{
  "model": "CTC audio transcriber",
  "dataset": "short read English sentences (LibriTTS-R)",
  "train_examples": 26041,
  "gain_aug_db": 6,
  "time_shift_ms": 100,
  "n_mels": 64,
  "hop_length": 160,
  "input": "mfcc",
  "spec_augment": false,
  "win_length": 512,
  "tokenizer": "char",
  "vocab_size": 32,
  "arch": "conformer",
  "norm": "layernorm",
  "activation": "silu",
  "mlp_ratio": 3,
  "head_dim": 32,
  "fused_qkv": true,
  "qk_norm": true,
  "layer_scale_init": 0.1,
  "inner_norm": false,
  "moe": "expert_choice",
  "num_experts": 4,
  "moe_every": 2,
  "expert_mlp_ratio": 0.25,
  "experts_per_token": 1,
  "shared_expert": false,
  "subsampling": 2,
  "layers": 8,
  "width": 192,
  "positions": "learned",
  "kernel_size": 15,
  "residual_init": "none",
  "optimizer": "normuon",
  "muon_scale": "spectral",
  "lr": 0.026,
  "momentum": 0.95,
  "nesterov": true,
  "orthogonalizer": "polar_express",
  "adamw_lr_other_params": 0.00077,
  "steps": 7700,
  "batch_size": 128,
  "epochs": 37.8,
  "lr_schedule": "cosine",
  "final_lr_fraction": 0,
  "warmup_steps": 380,
  "weight_decay": 0.05,
  "adamw_weight_decay_other_params": 0.01
}
Rows from block 4 of a small CTC audio transcriber, named by matrix and row number. Rows with one number belong to one neuron. Each number is 500 + 40 x the weight over its row's rms, rounded and kept within 0 to 999. All counts start at 0. Numbers have three digits each.
After each neuron's rows are labels from the 100 clips, of 14976, where the neuron reaches its highest value: "top examples" is what is common among them. Only what is clearly more common there than usual is listed. The data: short read English sentences (LibriTTS-R). In brackets: how many of the 100.
# fc1: first MLP up (model.blocks.4.ff1.fc1.weight, 576x192), inputs 128-191
# fc2: first MLP down (model.blocks.4.ff1.fc2.weight, 192x576, transposed), outputs 128-191

fc1.205:523542580557423427483542463531497564444475404520444492492431536506479498466439518577473486524504461469525507517499539502522464513535436448415546473512556498469444488506489474490462542483538506
fc2.205:546456453484533510473485491490493481513474409515548481479484494526528508483434492502465499542514522449507465473492482525500468462468496496553432528554532525498445504517510566469558463510505453
top examples: text has "but" (25)

fc1.442:457536466538424485531489523491523504486514447490401548429542526471575465448521573530502445484471425564571471497468458500546530481520539444510575440553561507569550455519624499490537483552564512
fc2.442:412519546475544496539499502440490537528511502497489521439478434420433549497501521471469539504518570495509575514491460536510516543522548590481470494500530480429562533518471515523463518479511454
top examples: the word "was" (38); the word "it" (34)

fc1.324:561531536497469562494383537519500476525522552438449466473463441467524503505473504555493537483448423465546488483503496488469574500532519528498534505553461521477554418463520574491544499536423532
fc2.324:532457495518463479543571464501489458474538517511495521512483528513466495548473509553568426508507573504553497571461511479450492578535462481476434511493467511577462555495459500514446490486537495
top examples: the word "the" (64)

fc1.64:536555564579486513425491455467536500606503481459551536542492453451487546496555515462466460467526492427463471510435574452480532482486537490488555540517501525511411459429442483415581471532518474
fc2.64:445466492496506464454469464513535494439530498559471496505387419530424515545454492475487475499498514455449517462585552508488526533468543534571493534457458562504564474469528469529511515446422570
top examples: voice: female (81)

fc1.492:483528491558494528455522564452560505463446517516381468527574478523529390510498467517482493458455456529481594469526479488559500492570510502521550499570603516496488476538500516537496574525476487
fc2.492:511508473495507492576485548522523506536495502493516506436492553411483480537503527506522459512486551563480436510494492529477540465472511453507469553488428456526522526560483491513537476543438511
top examples: the word "it" (32); the word "was" (30)

fc1.257:580442458563433501499520542474550541529581563530491514492500500468471443511462550531492499458481598437501495477542521458529429528500506483454456510556559409532529503463531514490500469506469570
fc2.257:481508506434560535545573408530509572531465499512517509535512427521436421457542519507538427468593476533522471504542478462551519479477475531518499498499512496487520477427518549515447500516522507
top examples: the word "was" (31)

fc1.348:510513531510534408423500552594469496529441431428449480568491559489565477455463482515451604539449541462487483517502544534502499472426525414523503529469463468463575508449519573486531519513476562
fc2.348:481473537472503553490431443540494461498497490481549551432508527487503462496499461518478486520498487539502533474481519500467449489430489525544492488400474487524475450456474493421508509480544523
top examples: the word "you" (57)

fc1.451:453500456572521467466528501608465454591443410508492480540484520546465411399490457496514548538445490538498515555519569472507481466455525452463508497486480488477503546485521453474468604515511486
fc2.451:506457495479463504501532437507503474448435499507559553563554444520534505447417497460432543571517537524539550523473514559475551489504480575519506530450478544469501500553492556387535407487457501
top examples: the word "you" (83)

fc1.471:522551476510454497531465509472482526520501486533492509447557517583521464489505545525556475502420501532432506466520506364478560491468484513531386501447482446502509494436530502533499488496515605
fc2.471:499570485527498525516508483498496448477453464476516510469538525455455533420496559520551482378479510500515512565508485543541537466563416502498531508509481518488400522543521463486531579491493444
top examples: the word "i" (41)

fc1.357:509520478479495503578555493503498521408480476503461542532497584512532566573523486461492447427499428552476499507502476505529540527538517465539567456417487507427463453540545552513504515527467508
fc2.357:390513472486524514505607524522514434455565465454501467499504492495548496441453486557430531489473471496464479511479506438521400529456544531475451537495567492531550518525504507509515531575547516
top examples: the word "we" (26)

fc1.501:500464484522528492516469518544451552520469502563521545543560467558450484519490449453459447495529514520437570464449519469513395500466547473517568522504531522534480484500578480490556543524482535
fc2.501:480542539562467505467480478506553499482472526563549509484449553446545457519528475449491496512472526507471486526480461539518536427489444515507532572476446484564497445422495463483545454516516440
top examples: the word "it" (47); the word "was" (27)

fc1.556:505575445540533532465469522543431504581503458491480492556519497488438428542507535506524460522500459452585449499488498500494566512459499479498467508480553519459460517470529440484491536495522494
fc2.556:518423445486500578550480446470531494507519540527485545490540591457534485434507429539517554475560494494500626480479508541563458555515517519459539485469490464586440563477533467477401489468473439
top examples: the word "you" (47)

fc1.448:486491481437463475442485504484440560454400480481514423468553502490473469555516453558424462426487517507480509511561495560594467507474566528544489487501501417500499493517578517459574451563473493
fc2.448:521467463465534426520472519521503484466459507486479533544520561516460491537548424431542489493532487483491531472466472523471495485597525451517595489503519489481457467526453511558441527465514560
top examples: the word "for" (40)

fc1.196:442510523574507435485504507480482522514529490520604553446515505466513430545450518502532511570464460459529473434448438530453568494482509495477483510543502458533454521497535440542492567442485516
fc2.196:473553505475469516489496499461511589441525500471461520525536533457513417534491501570473469485518503460460554462470510506573485470483572527563521444491528471507508490473487438412521504492421538
top examples: the word "was" (27)

fc1.557:450591472550514506577424547520435482499449510489563488484483527505484483526553452482491491398493526512497501537504559504453510448465544511495535481498450449559499513431553451432503475531494453
fc2.557:513480426504480494491461500484576544514528450566487522477512459536498493491472504517551463524415512500465528566522441496555417534523500527560569507466530513501495481523542482521554516427506555
top examples: the word "it" (36)

fc1.131:510546522540473471497527497544562499500542530525478552438532489498462515480539482529529516522443509501473453525468431487493449505588532492477502452502576555504378545505500475441552452524558449
fc2.131:394496449476546526509451505534510471470507519483459506444427511464497533503415520407464484480462564519517437539526506512493544500468503530460493579531456453520535446544491532521460474514424496
top examples: voice: female (85)

fc1.81:538502486550526542530480537469445504517507533472429540471493564513523554547497530482517533536474465525477465532461489497490517470521540487443500501491414508492497434420504613476563529602465514
fc2.81:498504501478528524522632402540522506541595507450474510502474498553515505472502485492579503480538524521497485485420496395469473495512469517508437578556447522487471514469534454518494473476504447
top examples: voice: male (82); the word "that" (29)

fc1.495:535500479525531469493460521393469420521457501432523464480523512481522463556445502559573434476471484507531490498527549508499489524444497447472434566519509452543493458472522573535538511445473458
fc2.495:503510513470520482512507477532484546538537523536533588594472487444535506585525561459550400542516490486506521458509525537512497456542496464499482439510512510430464472501524423537438461521512476
top examples: voice: male (78)

fc1.473:519540463578564507526455528507450448486450500510501480510534603483450526500463514531498542461501525500546499547537414481492474483479481495473511463498418545457567500426428465534533523483459494
fc2.473:529483518544494543487458491497490496492554512489537458534496477524544486469525541544496557517531491549480470494446517534505425476509478469440474484460453537475610514536517482528434408499513511
top examples: the word "i" (37)

fc1.211:517496490522492429532526552460563515434432465505444538471506523471518437498521461502482532505480517495468602516466490528515537504530505475485476483421495488575476451480473575542544486533453604
fc2.211:621453535532469497549473505516548538552443522486468531549456494504485532522398500505510520542503466505521575497470586498519472473472490443523587545482453485485462544516500456464501451437511478
top examples: the word "the" (69)

fc1.422:509530477492580552509484564480424510479519510438492496484534451473516555425478524511477482490533524514487548461499483480497449540571501468524579530479497477469506522499424454507502460476492459
fc2.422:518427422541541505612544478555566511525443546558538556547493520468501494497460482499415566516460484522479430520495507536465517499487483552468530472522500485510473510478541483542510492506543484
top examples: the word "i" (50)

fc1.262:533544515510548529482570488519451505510549488526417511491434462526525496524474518547469445481442520440489442526443457457516588469493468501524560488488517483544466514476475503449504470532552460
fc2.262:454547438483530562499502487503544507493511530470470481474533503472546507498559520475541489459567520578494593440529462494524472511577458468473509520534505467471492529531524518492505453469466469
top examples: the word "you" (34)

fc1.19:611483499557447504486534536506549495487532433501438470416424458471520440528502503412460528552477518548461511574542497457496523492499547504503489473502446465489515474469428501429454555511531578
fc2.19:487500475465517498516608540469423426512622439499552542440550513484484512502448505450506470466544488433531511543435486517500525510522540453469524491535430409504499514504426501501507544524531559
top examples: the word "the" (51)

fc1.79:496494613559512536441543526522564486487569528384532542490468486512473465450470501434526511506507463533453571499456440474554497439518484459531490537419520468482533457560563449546464459480495476
fc2.79:498546512417519490524513513503467422525501473482466570519511501456552504498502536550534494487489446526570512509546492529534470593459441407509594512502528450461462510474507453502593495482472511
top examples: the word "the" (54)

fc1.91:422516512507478508340555557476475464499474509505520556524510480490503495578505553521517476513530462513484536451544550478464412503445507502444505477466491469550417510479527504517516443503436461
fc2.91:490476497487505373512531494566383524488504495494497462434535480501483495489564542541495542455574494475520549511465516513474486502634474520514464474549495561487561482507473482519511506415453488
top examples: voice: female (86)

fc1.566:458469427548535510442461570527454567504483479511542514672467494549475457483496525483470570556450434486556453556491546494493484481545553513523559518433471463467471475489485487460468510501575516
fc2.566:553493522503591476453516442562489497520431489492537515497476490496542513437542458467539531492525549525506527451482523397520541536569501455512529526526480512475437517442442489531445501474580457
top examples: the word "you" (75)

fc1.549:570555440496542441499469454542540514497540534438452466432515505545480512530499536523497532520430576526589461539499455496458529437466529527462467517469502484552505479494453583477473509483545531
fc2.549:549444553491460496537516522476487458495489553535589514516448539411498476544469467529529554565478470514420502444400538430492515499475470453461544487511533503481540559487487567537539478504552521
top examples: the word "said" (31)

fc1.256:509463498524447523444515539482535569483510509506428532525488465528437481453504472510505515509497520491468517409549558477500572469527523484478443559519508490497455487506551495557568493615546476
fc2.256:492432548484533550551477468471502546483472493511552455535488516519502474476448500539437479439423533553449521510496480542502509446451517563446502570469511504398451503480566509449515457492406532
top examples: the word "you" (35)

fc1.452:495477478508504448481530476626570481512486519550531529525467556608488484448483487425492533522533618434556524493479470531462483483509454415505525538496500504498469509493524522486521451539510512
fc2.452:457470514574460542439495500518525500508546464514439466518477470455524507509551557546529475551495460517595441530498476500460551517531502524490491490520486508604594452481540492534503493542517487
top examples: the word "you" (46)

fc1.299:507545491486419521508528540415504455545498482502511531481567559560496477485484496437535461486495562503448534464472485454459490446542481548411474403434516430501514503507572533517554527504482502
fc2.299:533509548531552496473475528555477491493560468493485538517590496431556472533458449473478470516553526499464512490541455557520501563376518530554529461564476531504522527501470482451454459485530485
top examples: the word "we" (25)

fc1.472:506491555578503591522454516551545586448443443541476507486557606421516519449514505472464520426497459540488431523536486548499548538451396503546503531486555558438502446500465492440584506527508511
fc2.472:545569553477547555499453488515544504470518531501572539508563472491542536523532513501491454474524538446489580453489541417448545491540525570421471512460507461579506548458542520492500502525484587
top examples: the word "it" (33); the word "is" (28)

fc1.454:460463508462485538515455484526516487502542514507460489524540563459556526547535496481435503483462509513511493525409473498460533503455448464444548538467524468518449547498531444563558502492453521
fc2.454:519517506519500520561463410507537475454563518448485579560616504518447534472538543454493470476508526488529540504482489502452522497490531577513510432576499394518500519513470481495463542468557452
top examples: the word "is" (25)

fc1.187:451548473525426539517468497490510531448527436553517503462505439412518478574522494507487451522504553537466542534493523471455445476524557526482521516533523520520558513495503457471472520545532483
fc2.187:464494468513539549512609480488420516504580446524456419535467540543449466471496540509489470525563498507508586512463487440472513520485488472559531539490593578556514436477506547476493437476422465
top examples: voice: male (74)

fc1.535:501468585489461583470475515529566519477530555510504495454443521515478505475451508521554457473510529512449532544524502555498481517480474493531419494502527496424439520578508463489489541479617512
fc2.535:514419494531452563487542443539543466487476533478482466528510508446507497477530595548520488510411522424487453521503523527494506475466484544505483452486483470485478482593457477452479510502510503
top examples: the word "is" (30)