{
  "model": "CTC audio transcriber",
  "dataset": "short read English sentences (LibriTTS-R)",
  "train_examples": 26041,
  "gain_aug_db": 6,
  "time_shift_ms": 100,
  "n_mels": 64,
  "hop_length": 160,
  "input": "mfcc",
  "spec_augment": false,
  "win_length": 512,
  "tokenizer": "char",
  "vocab_size": 32,
  "arch": "conformer",
  "norm": "layernorm",
  "hidden_act": "silu",
  "mlp_ratio": 3,
  "head_dim": 32,
  "fused_qkv": true,
  "qk_norm": true,
  "layer_scale_init": 0.1,
  "inner_norm": false,
  "moe": "expert_choice",
  "num_experts": 4,
  "moe_every": 2,
  "expert_mlp_ratio": 0.25,
  "experts_per_token": 1,
  "shared_expert": false,
  "subsampling": 2,
  "layers": 8,
  "width": 192,
  "positions": "learned",
  "kernel_size": 15,
  "residual_init": "none",
  "optimizer": "normuon",
  "muon_scale": "spectral",
  "learning_rate": 0.026,
  "momentum": 0.95,
  "nesterov": true,
  "orthogonalizer": "polar_express",
  "adamw_lr_other_params": 0.00077,
  "max_steps": 7700,
  "batch_size": 128,
  "epochs": 37.8,
  "lr_schedule": "cosine",
  "final_lr_fraction": 0,
  "warmup_steps": 380,
  "weight_decay": 0.05,
  "adamw_weight_decay_other_params": 0.01
}
Rows from block 2 of a small CTC audio transcriber, named by matrix and row number. Rows with one number belong to one neuron. Each number is 50 + 15 x the weight over its row's rms, rounded and kept within 0 to 99. All counts start at 0.
After each neuron's rows are labels from the 100 clips, of 14976, where the neuron reaches its highest value: "strongest on" is what is common among them. Only what is clearly more common there than usual is listed. The data: short read English sentences (LibriTTS-R). In brackets: how many of the 100.
# fc1: first MLP up (model.blocks.2.ff1.fc1.weight, 576x192), inputs 0-63
# fc2: first MLP down (model.blocks.2.ff1.fc2.weight, 192x576, transposed), outputs 0-63

fc1.27:43 49 43 54 50 56 63 26 37 50 67 23 29 49 43 39 47 43 90 26 57 44 39 52 53 69 54 56 35 56 49 26 57 46 70 57 43 32 51 65 60 12 46 61 50 37 44 42 79 50 47 27 38 26 88 42 30 38 49 57 58 68 50 56
fc2.27:51 56 47 50 43 30 58 54 35 82 66 72 47 49 62 70 74 22 56 57 39 54 28 56 50 40 13 60 41 65 71 64 20 50 49 30 35 35 59 55 36 49 22 58 22 32 77 49 64 19 66 56 45 76 56 49 57 67 42 40 65 27 47 50
strongest on: the word "you" (36)

fc1.76:71 63 72 38 39 37 48 55 39 46 35 93 39 48 36 43 54 19 38 43 46 39 49 45 42 59 39 35 53 59 57 56 52 57 66 42 40 80 36 65 45 79 57 64 15 58 43 36 41 65 59 43 55 52 24 41 43 44 64 46 74 55 60 67
fc2.76:60 19 41 75 50 28 58 53 49 48 26 51 65 38 53 45 57 57 61 37 53 47 85 52 28 64 64 50 54 56 63 58 55 66 55 60 44 53 98 31 53 49 34 41 55 38 71 50 31 54 44 60 50 39 20 36 47 57 33 38 44 49 69 39
strongest on: voice: female (90)

fc1.308:56 70 53 45 39 43 66 45 51 25 39 31 61 44 57 23 39 27 42 60 77 69 61 39 30 26 74 53 55 56 62 55 71 44 37 49 46 45 33 56 20 43 58 47 39 76 54 49 34 71 33 37 43 25 65 99 64 40 60 35 65 51 34 55
fc2.308:68 59 56 81 53 62 15 72 34 42 41 35 46 54 55 53 26 63 50 39 54 41 57 85 51 52 71 60 44 30 40 60 71 62 44 64 68 35 42 60 45 59 52 64 36 64 53 75 26 37 57 28 27 78 49 45 33 36 41 33 49 55 13 49
strongest on: the word "he" (45)

fc1.40:61 22 79 68 60 21 61 61 66 60 50 68 14 23 48 62 54 42 68 73 50 53 42 51 56 50 46 70 44 30 36 57 27 57 57 30 36 38 76 55 29 54 59 63 46 64 50 40 44 39 79 69 68 34 60 62 51 32 34 70 54 55 41 81
fc2.40:16 47 44 81 34 36 67 59 66 78 57 24 63 72 54 36 50 38 49 19 42 47 68 69 42 63 52 47 75 66 37 58 64 27 49 53 77 36 36 57 49 25 54 50 52 34 64 54 47 48 28 45 52 63 35 54 49 53 42 55 43 27 70 17
strongest on: voice: male (87)

fc1.290:63 45 38 49 21 19 28 74 52 41 62 58 56 15 57 70 42 56 52 50 49 26 71 50 59 93 70 37 46 60 49 48 42 47 47 55 35 48 48 42 48 80 60 79 74 39 46 53 54 49 84 37 49 34 34 31 54 60 52 44 30 46 38 50
fc2.290:27 32 27 48 38 40 53 55 61 68 38 47 72 47 43 52 58 62 33 47 29 00 52 47 42 53 89 59 49 55 47 56 63 52 43 43 70 65 51 42 35 58 47 73 18 39 57 26 38 65 63 52 53 72 49 57 20 42 61 64 51 42 46 58
strongest on: the word "you" (37)

fc1.412:35 54 39 46 76 70 56 39 48 39 39 39 76 71 47 53 25 48 57 75 41 66 44 52 44 51 40 37 29 57 81 56 39 75 28 21 42 61 41 58 29 51 55 37 44 63 47 48 41 62 74 20 65 45 48 65 47 49 50 51 56 71 56 36
fc2.412:42 39 93 66 69 47 37 50 47 50 58 71 39 10 59 53 25 67 53 31 60 31 46 43 56 38 23 61 65 34 50 63 55 39 57 45 37 49 57 44 49 65 37 35 68 46 46 50 59 39 57 56 32 41 60 35 24 26 50 39 27 41 49 30
strongest on: voice: male (81)

fc1.566:57 71 36 53 65 70 77 70 59 17 44 45 50 54 56 65 51 73 30 51 62 29 60 58 39 30 56 37 36 41 40 60 41 63 51 26 65 99 47 92 56 54 33 25 62 25 34 30 53 59 40 37 63 45 25 48 71 64 19 41 34 53 53 35
fc2.566:16 44 67 46 61 41 48 66 67 64 61 70 66 22 49 42 73 46 73 57 63 55 28 44 60 62 35 64 65 41 71 42 56 41 56 39 35 40 94 42 42 49 61 53 28 43 41 38 60 44 57 45 64 52 24 52 43 50 66 59 52 55 58 37
strongest on: voice: male (97)

fc1.292:35 46 77 65 34 41 45 77 13 62 36 39 27 30 20 60 37 65 62 72 40 65 29 67 52 74 47 56 17 48 43 47 63 30 62 30 49 61 72 66 30 75 51 45 62 49 33 55 30 58 60 30 57 29 45 89 74 43 67 40 42 32 51 73
fc2.292:39 50 42 85 46 36 47 49 50 56 20 56 89 91 55 51 83 30 83 52 38 38 79 53 33 54 53 52 61 52 34 60 28 59 65 43 58 33 41 38 55 58 45 70 58 37 66 59 44 54 49 43 19 62 51 34 55 40 21 39 36 42 47 75
strongest on: the word "you" (39)

fc1.497:33 38 55 61 42 53 72 24 49 50 37 29 35 43 63 32 35 28 68 44 20 31 61 61 56 50 40 50 21 36 58 75 46 63 51 69 47 26 21 37 44 58 68 74 46 46 62 61 63 55 59 32 33 42 49 51 52 53 36 39 45 49 53 49
fc2.497:51 35 52 32 37 31 60 45 27 37 78 29 41 60 58 39 29 77 55 49 53 41 45 64 12 67 66 64 53 55 51 45 60 46 41 47 30 51 66 50 45 53 37 59 57 59 55 53 67 41 64 29 37 41 54 79 50 29 57 66 72 37 30 74
strongest on: text has "you" (34)

fc1.466:44 59 72 60 68 51 49 60 49 42 39 54 49 38 11 46 34 52 66 33 79 53 67 60 47 44 56 22 54 56 40 29 61 61 66 58 45 41 34 69 35 37 47 52 63 66 69 45 50 69 43 54 53 62 70 61 47 73 50 37 49 42 46 60
fc2.466:40 57 38 63 43 79 44 78 37 42 41 45 53 39 58 42 57 76 49 71 34 38 42 65 54 43 91 61 41 45 37 71 47 70 46 46 44 55 21 73 42 59 59 34 51 55 51 58 33 27 54 17 39 62 36 36 54 72 42 66 83 54 23 44
strongest on: the word "he" (45)

fc1.273:54 77 37 56 29 69 32 29 48 43 63 87 80 59 31 86 61 52 32 61 54 56 70 14 64 42 46 50 59 34 46 43 65 54 46 45 32 52 78 51 76 35 37 46 26 56 66 66 63 47 42 36 09 46 63 57 60 43 62 37 61 42 78 27
fc2.273:46 66 58 42 62 25 57 69 44 67 39 49 53 69 48 31 49 56 52 20 62 71 51 42 93 68 53 39 34 78 44 69 25 54 52 38 50 65 47 52 54 32 61 68 38 64 65 57 49 24 43 54 38 30 44 34 65 48 67 56 48 39 51 69
strongest on: voice: male (90)

fc1.85:29 52 51 53 54 36 34 38 27 64 52 52 35 47 49 40 64 21 30 48 51 59 32 41 38 45 58 49 63 35 39 47 37 37 36 58 60 62 66 37 65 71 50 59 52 59 35 50 47 47 62 41 58 42 43 61 60 36 34 77 33 64 50 62
fc2.85:68 68 62 37 66 23 74 32 53 56 39 47 19 77 39 70 63 50 76 32 23 55 36 75 53 60 48 52 56 40 55 44 51 58 49 60 48 22 47 52 46 57 41 47 55 66 57 63 58 72 40 33 61 33 25 39 27 47 70 36 40 43 42 49
strongest on: voice: male (96)

fc1.397:45 61 57 57 88 54 45 30 66 55 54 75 48 22 23 40 42 56 38 39 70 49 59 74 53 39 54 21 62 80 18 46 27 46 39 48 60 58 40 47 69 74 30 41 68 31 64 46 47 61 40 23 55 30 52 27 43 55 50 66 66 47 66 37
fc2.397:43 30 48 46 44 43 60 31 31 12 56 45 47 58 31 52 45 65 66 34 52 69 46 75 64 66 55 31 08 53 51 69 64 55 56 52 49 44 41 51 36 54 44 35 51 57 44 62 57 80 16 55 48 27 59 67 64 53 44 50 30 52 57 42
strongest on: voice: male (72)

fc1.13:52 37 47 37 61 35 38 21 55 60 40 75 60 17 34 72 62 37 80 38 70 37 60 63 42 49 61 41 48 63 61 54 35 38 50 51 32 50 63 57 54 47 60 45 41 53 34 64 61 28 21 57 54 67 46 48 60 64 30 47 33 73 54 58
fc2.13:78 48 38 52 16 30 23 64 44 56 62 68 62 49 58 54 49 86 39 31 52 40 35 41 63 61 71 52 50 46 42 55 50 37 52 65 52 57 44 43 33 45 55 37 44 42 40 38 31 35 42 59 55 50 37 82 58 50 65 61 63 62 36 60
strongest on: voice: male (84)

fc1.192:32 47 46 34 27 53 61 35 47 58 16 49 46 18 59 58 41 76 51 34 37 59 68 48 41 76 49 46 53 61 41 45 42 46 41 36 59 46 57 55 47 36 53 71 78 50 57 29 31 70 35 48 32 55 49 43 27 59 33 24 56 53 74 63
fc2.192:54 59 55 60 47 58 53 91 45 29 50 49 63 46 67 54 52 60 65 29 41 52 77 44 35 47 48 49 53 76 62 63 28 49 54 71 55 52 36 39 55 80 52 56 42 58 54 59 39 32 33 37 56 63 50 56 48 60 58 34 53 75 55 59
strongest on: the word "you" (33)

fc1.518:43 67 65 45 54 47 32 62 25 46 36 40 59 26 58 44 46 46 36 62 51 44 51 84 34 39 55 38 87 44 46 50 58 41 47 51 47 22 69 65 39 75 60 63 48 47 15 44 70 38 22 52 31 68 67 40 46 58 59 40 74 45 54 59
fc2.518:43 31 63 49 32 66 51 50 55 71 61 35 39 48 73 77 68 13 59 14 50 73 73 17 57 44 71 98 51 45 61 75 31 23 66 71 61 36 54 36 62 56 56 54 61 60 58 69 09 56 61 33 48 38 22 51 54 49 31 44 31 36 72 54
strongest on: voice: female (95)

fc1.61:86 55 76 55 55 53 62 32 41 85 35 39 66 64 04 42 66 24 64 33 60 36 45 40 56 28 64 64 43 41 64 60 53 57 39 73 53 67 39 30 25 14 60 66 50 41 51 50 61 44 56 44 41 56 85 42 62 41 58 20 62 81 38 42
fc2.61:25 54 54 37 35 46 20 69 61 36 48 58 53 65 54 53 35 69 69 74 48 42 33 39 57 76 43 52 53 59 43 46 47 51 77 75 48 20 35 70 68 61 33 43 43 34 34 54 46 39 81 54 45 56 59 70 68 44 52 47 30 33 70 83
strongest on: voice: female (92)

fc1.221:40 66 44 17 60 75 64 52 40 24 59 63 38 58 30 56 60 51 42 44 32 56 63 55 49 35 52 56 47 42 56 75 46 55 81 60 64 45 58 54 29 21 46 42 86 41 45 44 37 28 20 59 44 56 44 47 68 60 55 53 67 49 87 47
fc2.221:73 33 38 71 61 51 63 56 38 39 44 65 43 35 32 50 59 38 24 60 64 15 42 52 70 50 29 72 53 42 47 55 49 31 42 62 57 37 16 59 31 48 62 42 31 32 37 48 30 54 42 68 37 57 41 19 24 42 50 67 43 55 32 52
strongest on: the word "to" (40)

fc1.34:46 59 52 33 40 40 34 64 39 47 68 44 47 50 72 61 48 33 54 26 40 62 66 66 40 61 51 47 32 62 73 43 57 40 52 61 37 55 76 61 66 37 44 67 36 47 53 31 40 51 53 47 58 50 32 36 68 62 61 42 85 62 54 54
fc2.34:50 56 05 42 45 54 27 54 33 32 85 60 44 55 55 59 48 52 56 30 49 60 26 67 40 81 34 54 40 39 60 50 42 31 67 23 53 71 61 57 54 49 44 44 78 57 67 48 58 50 38 59 53 54 60 68 96 63 48 23 34 61 30 64
strongest on: the word "of" (26)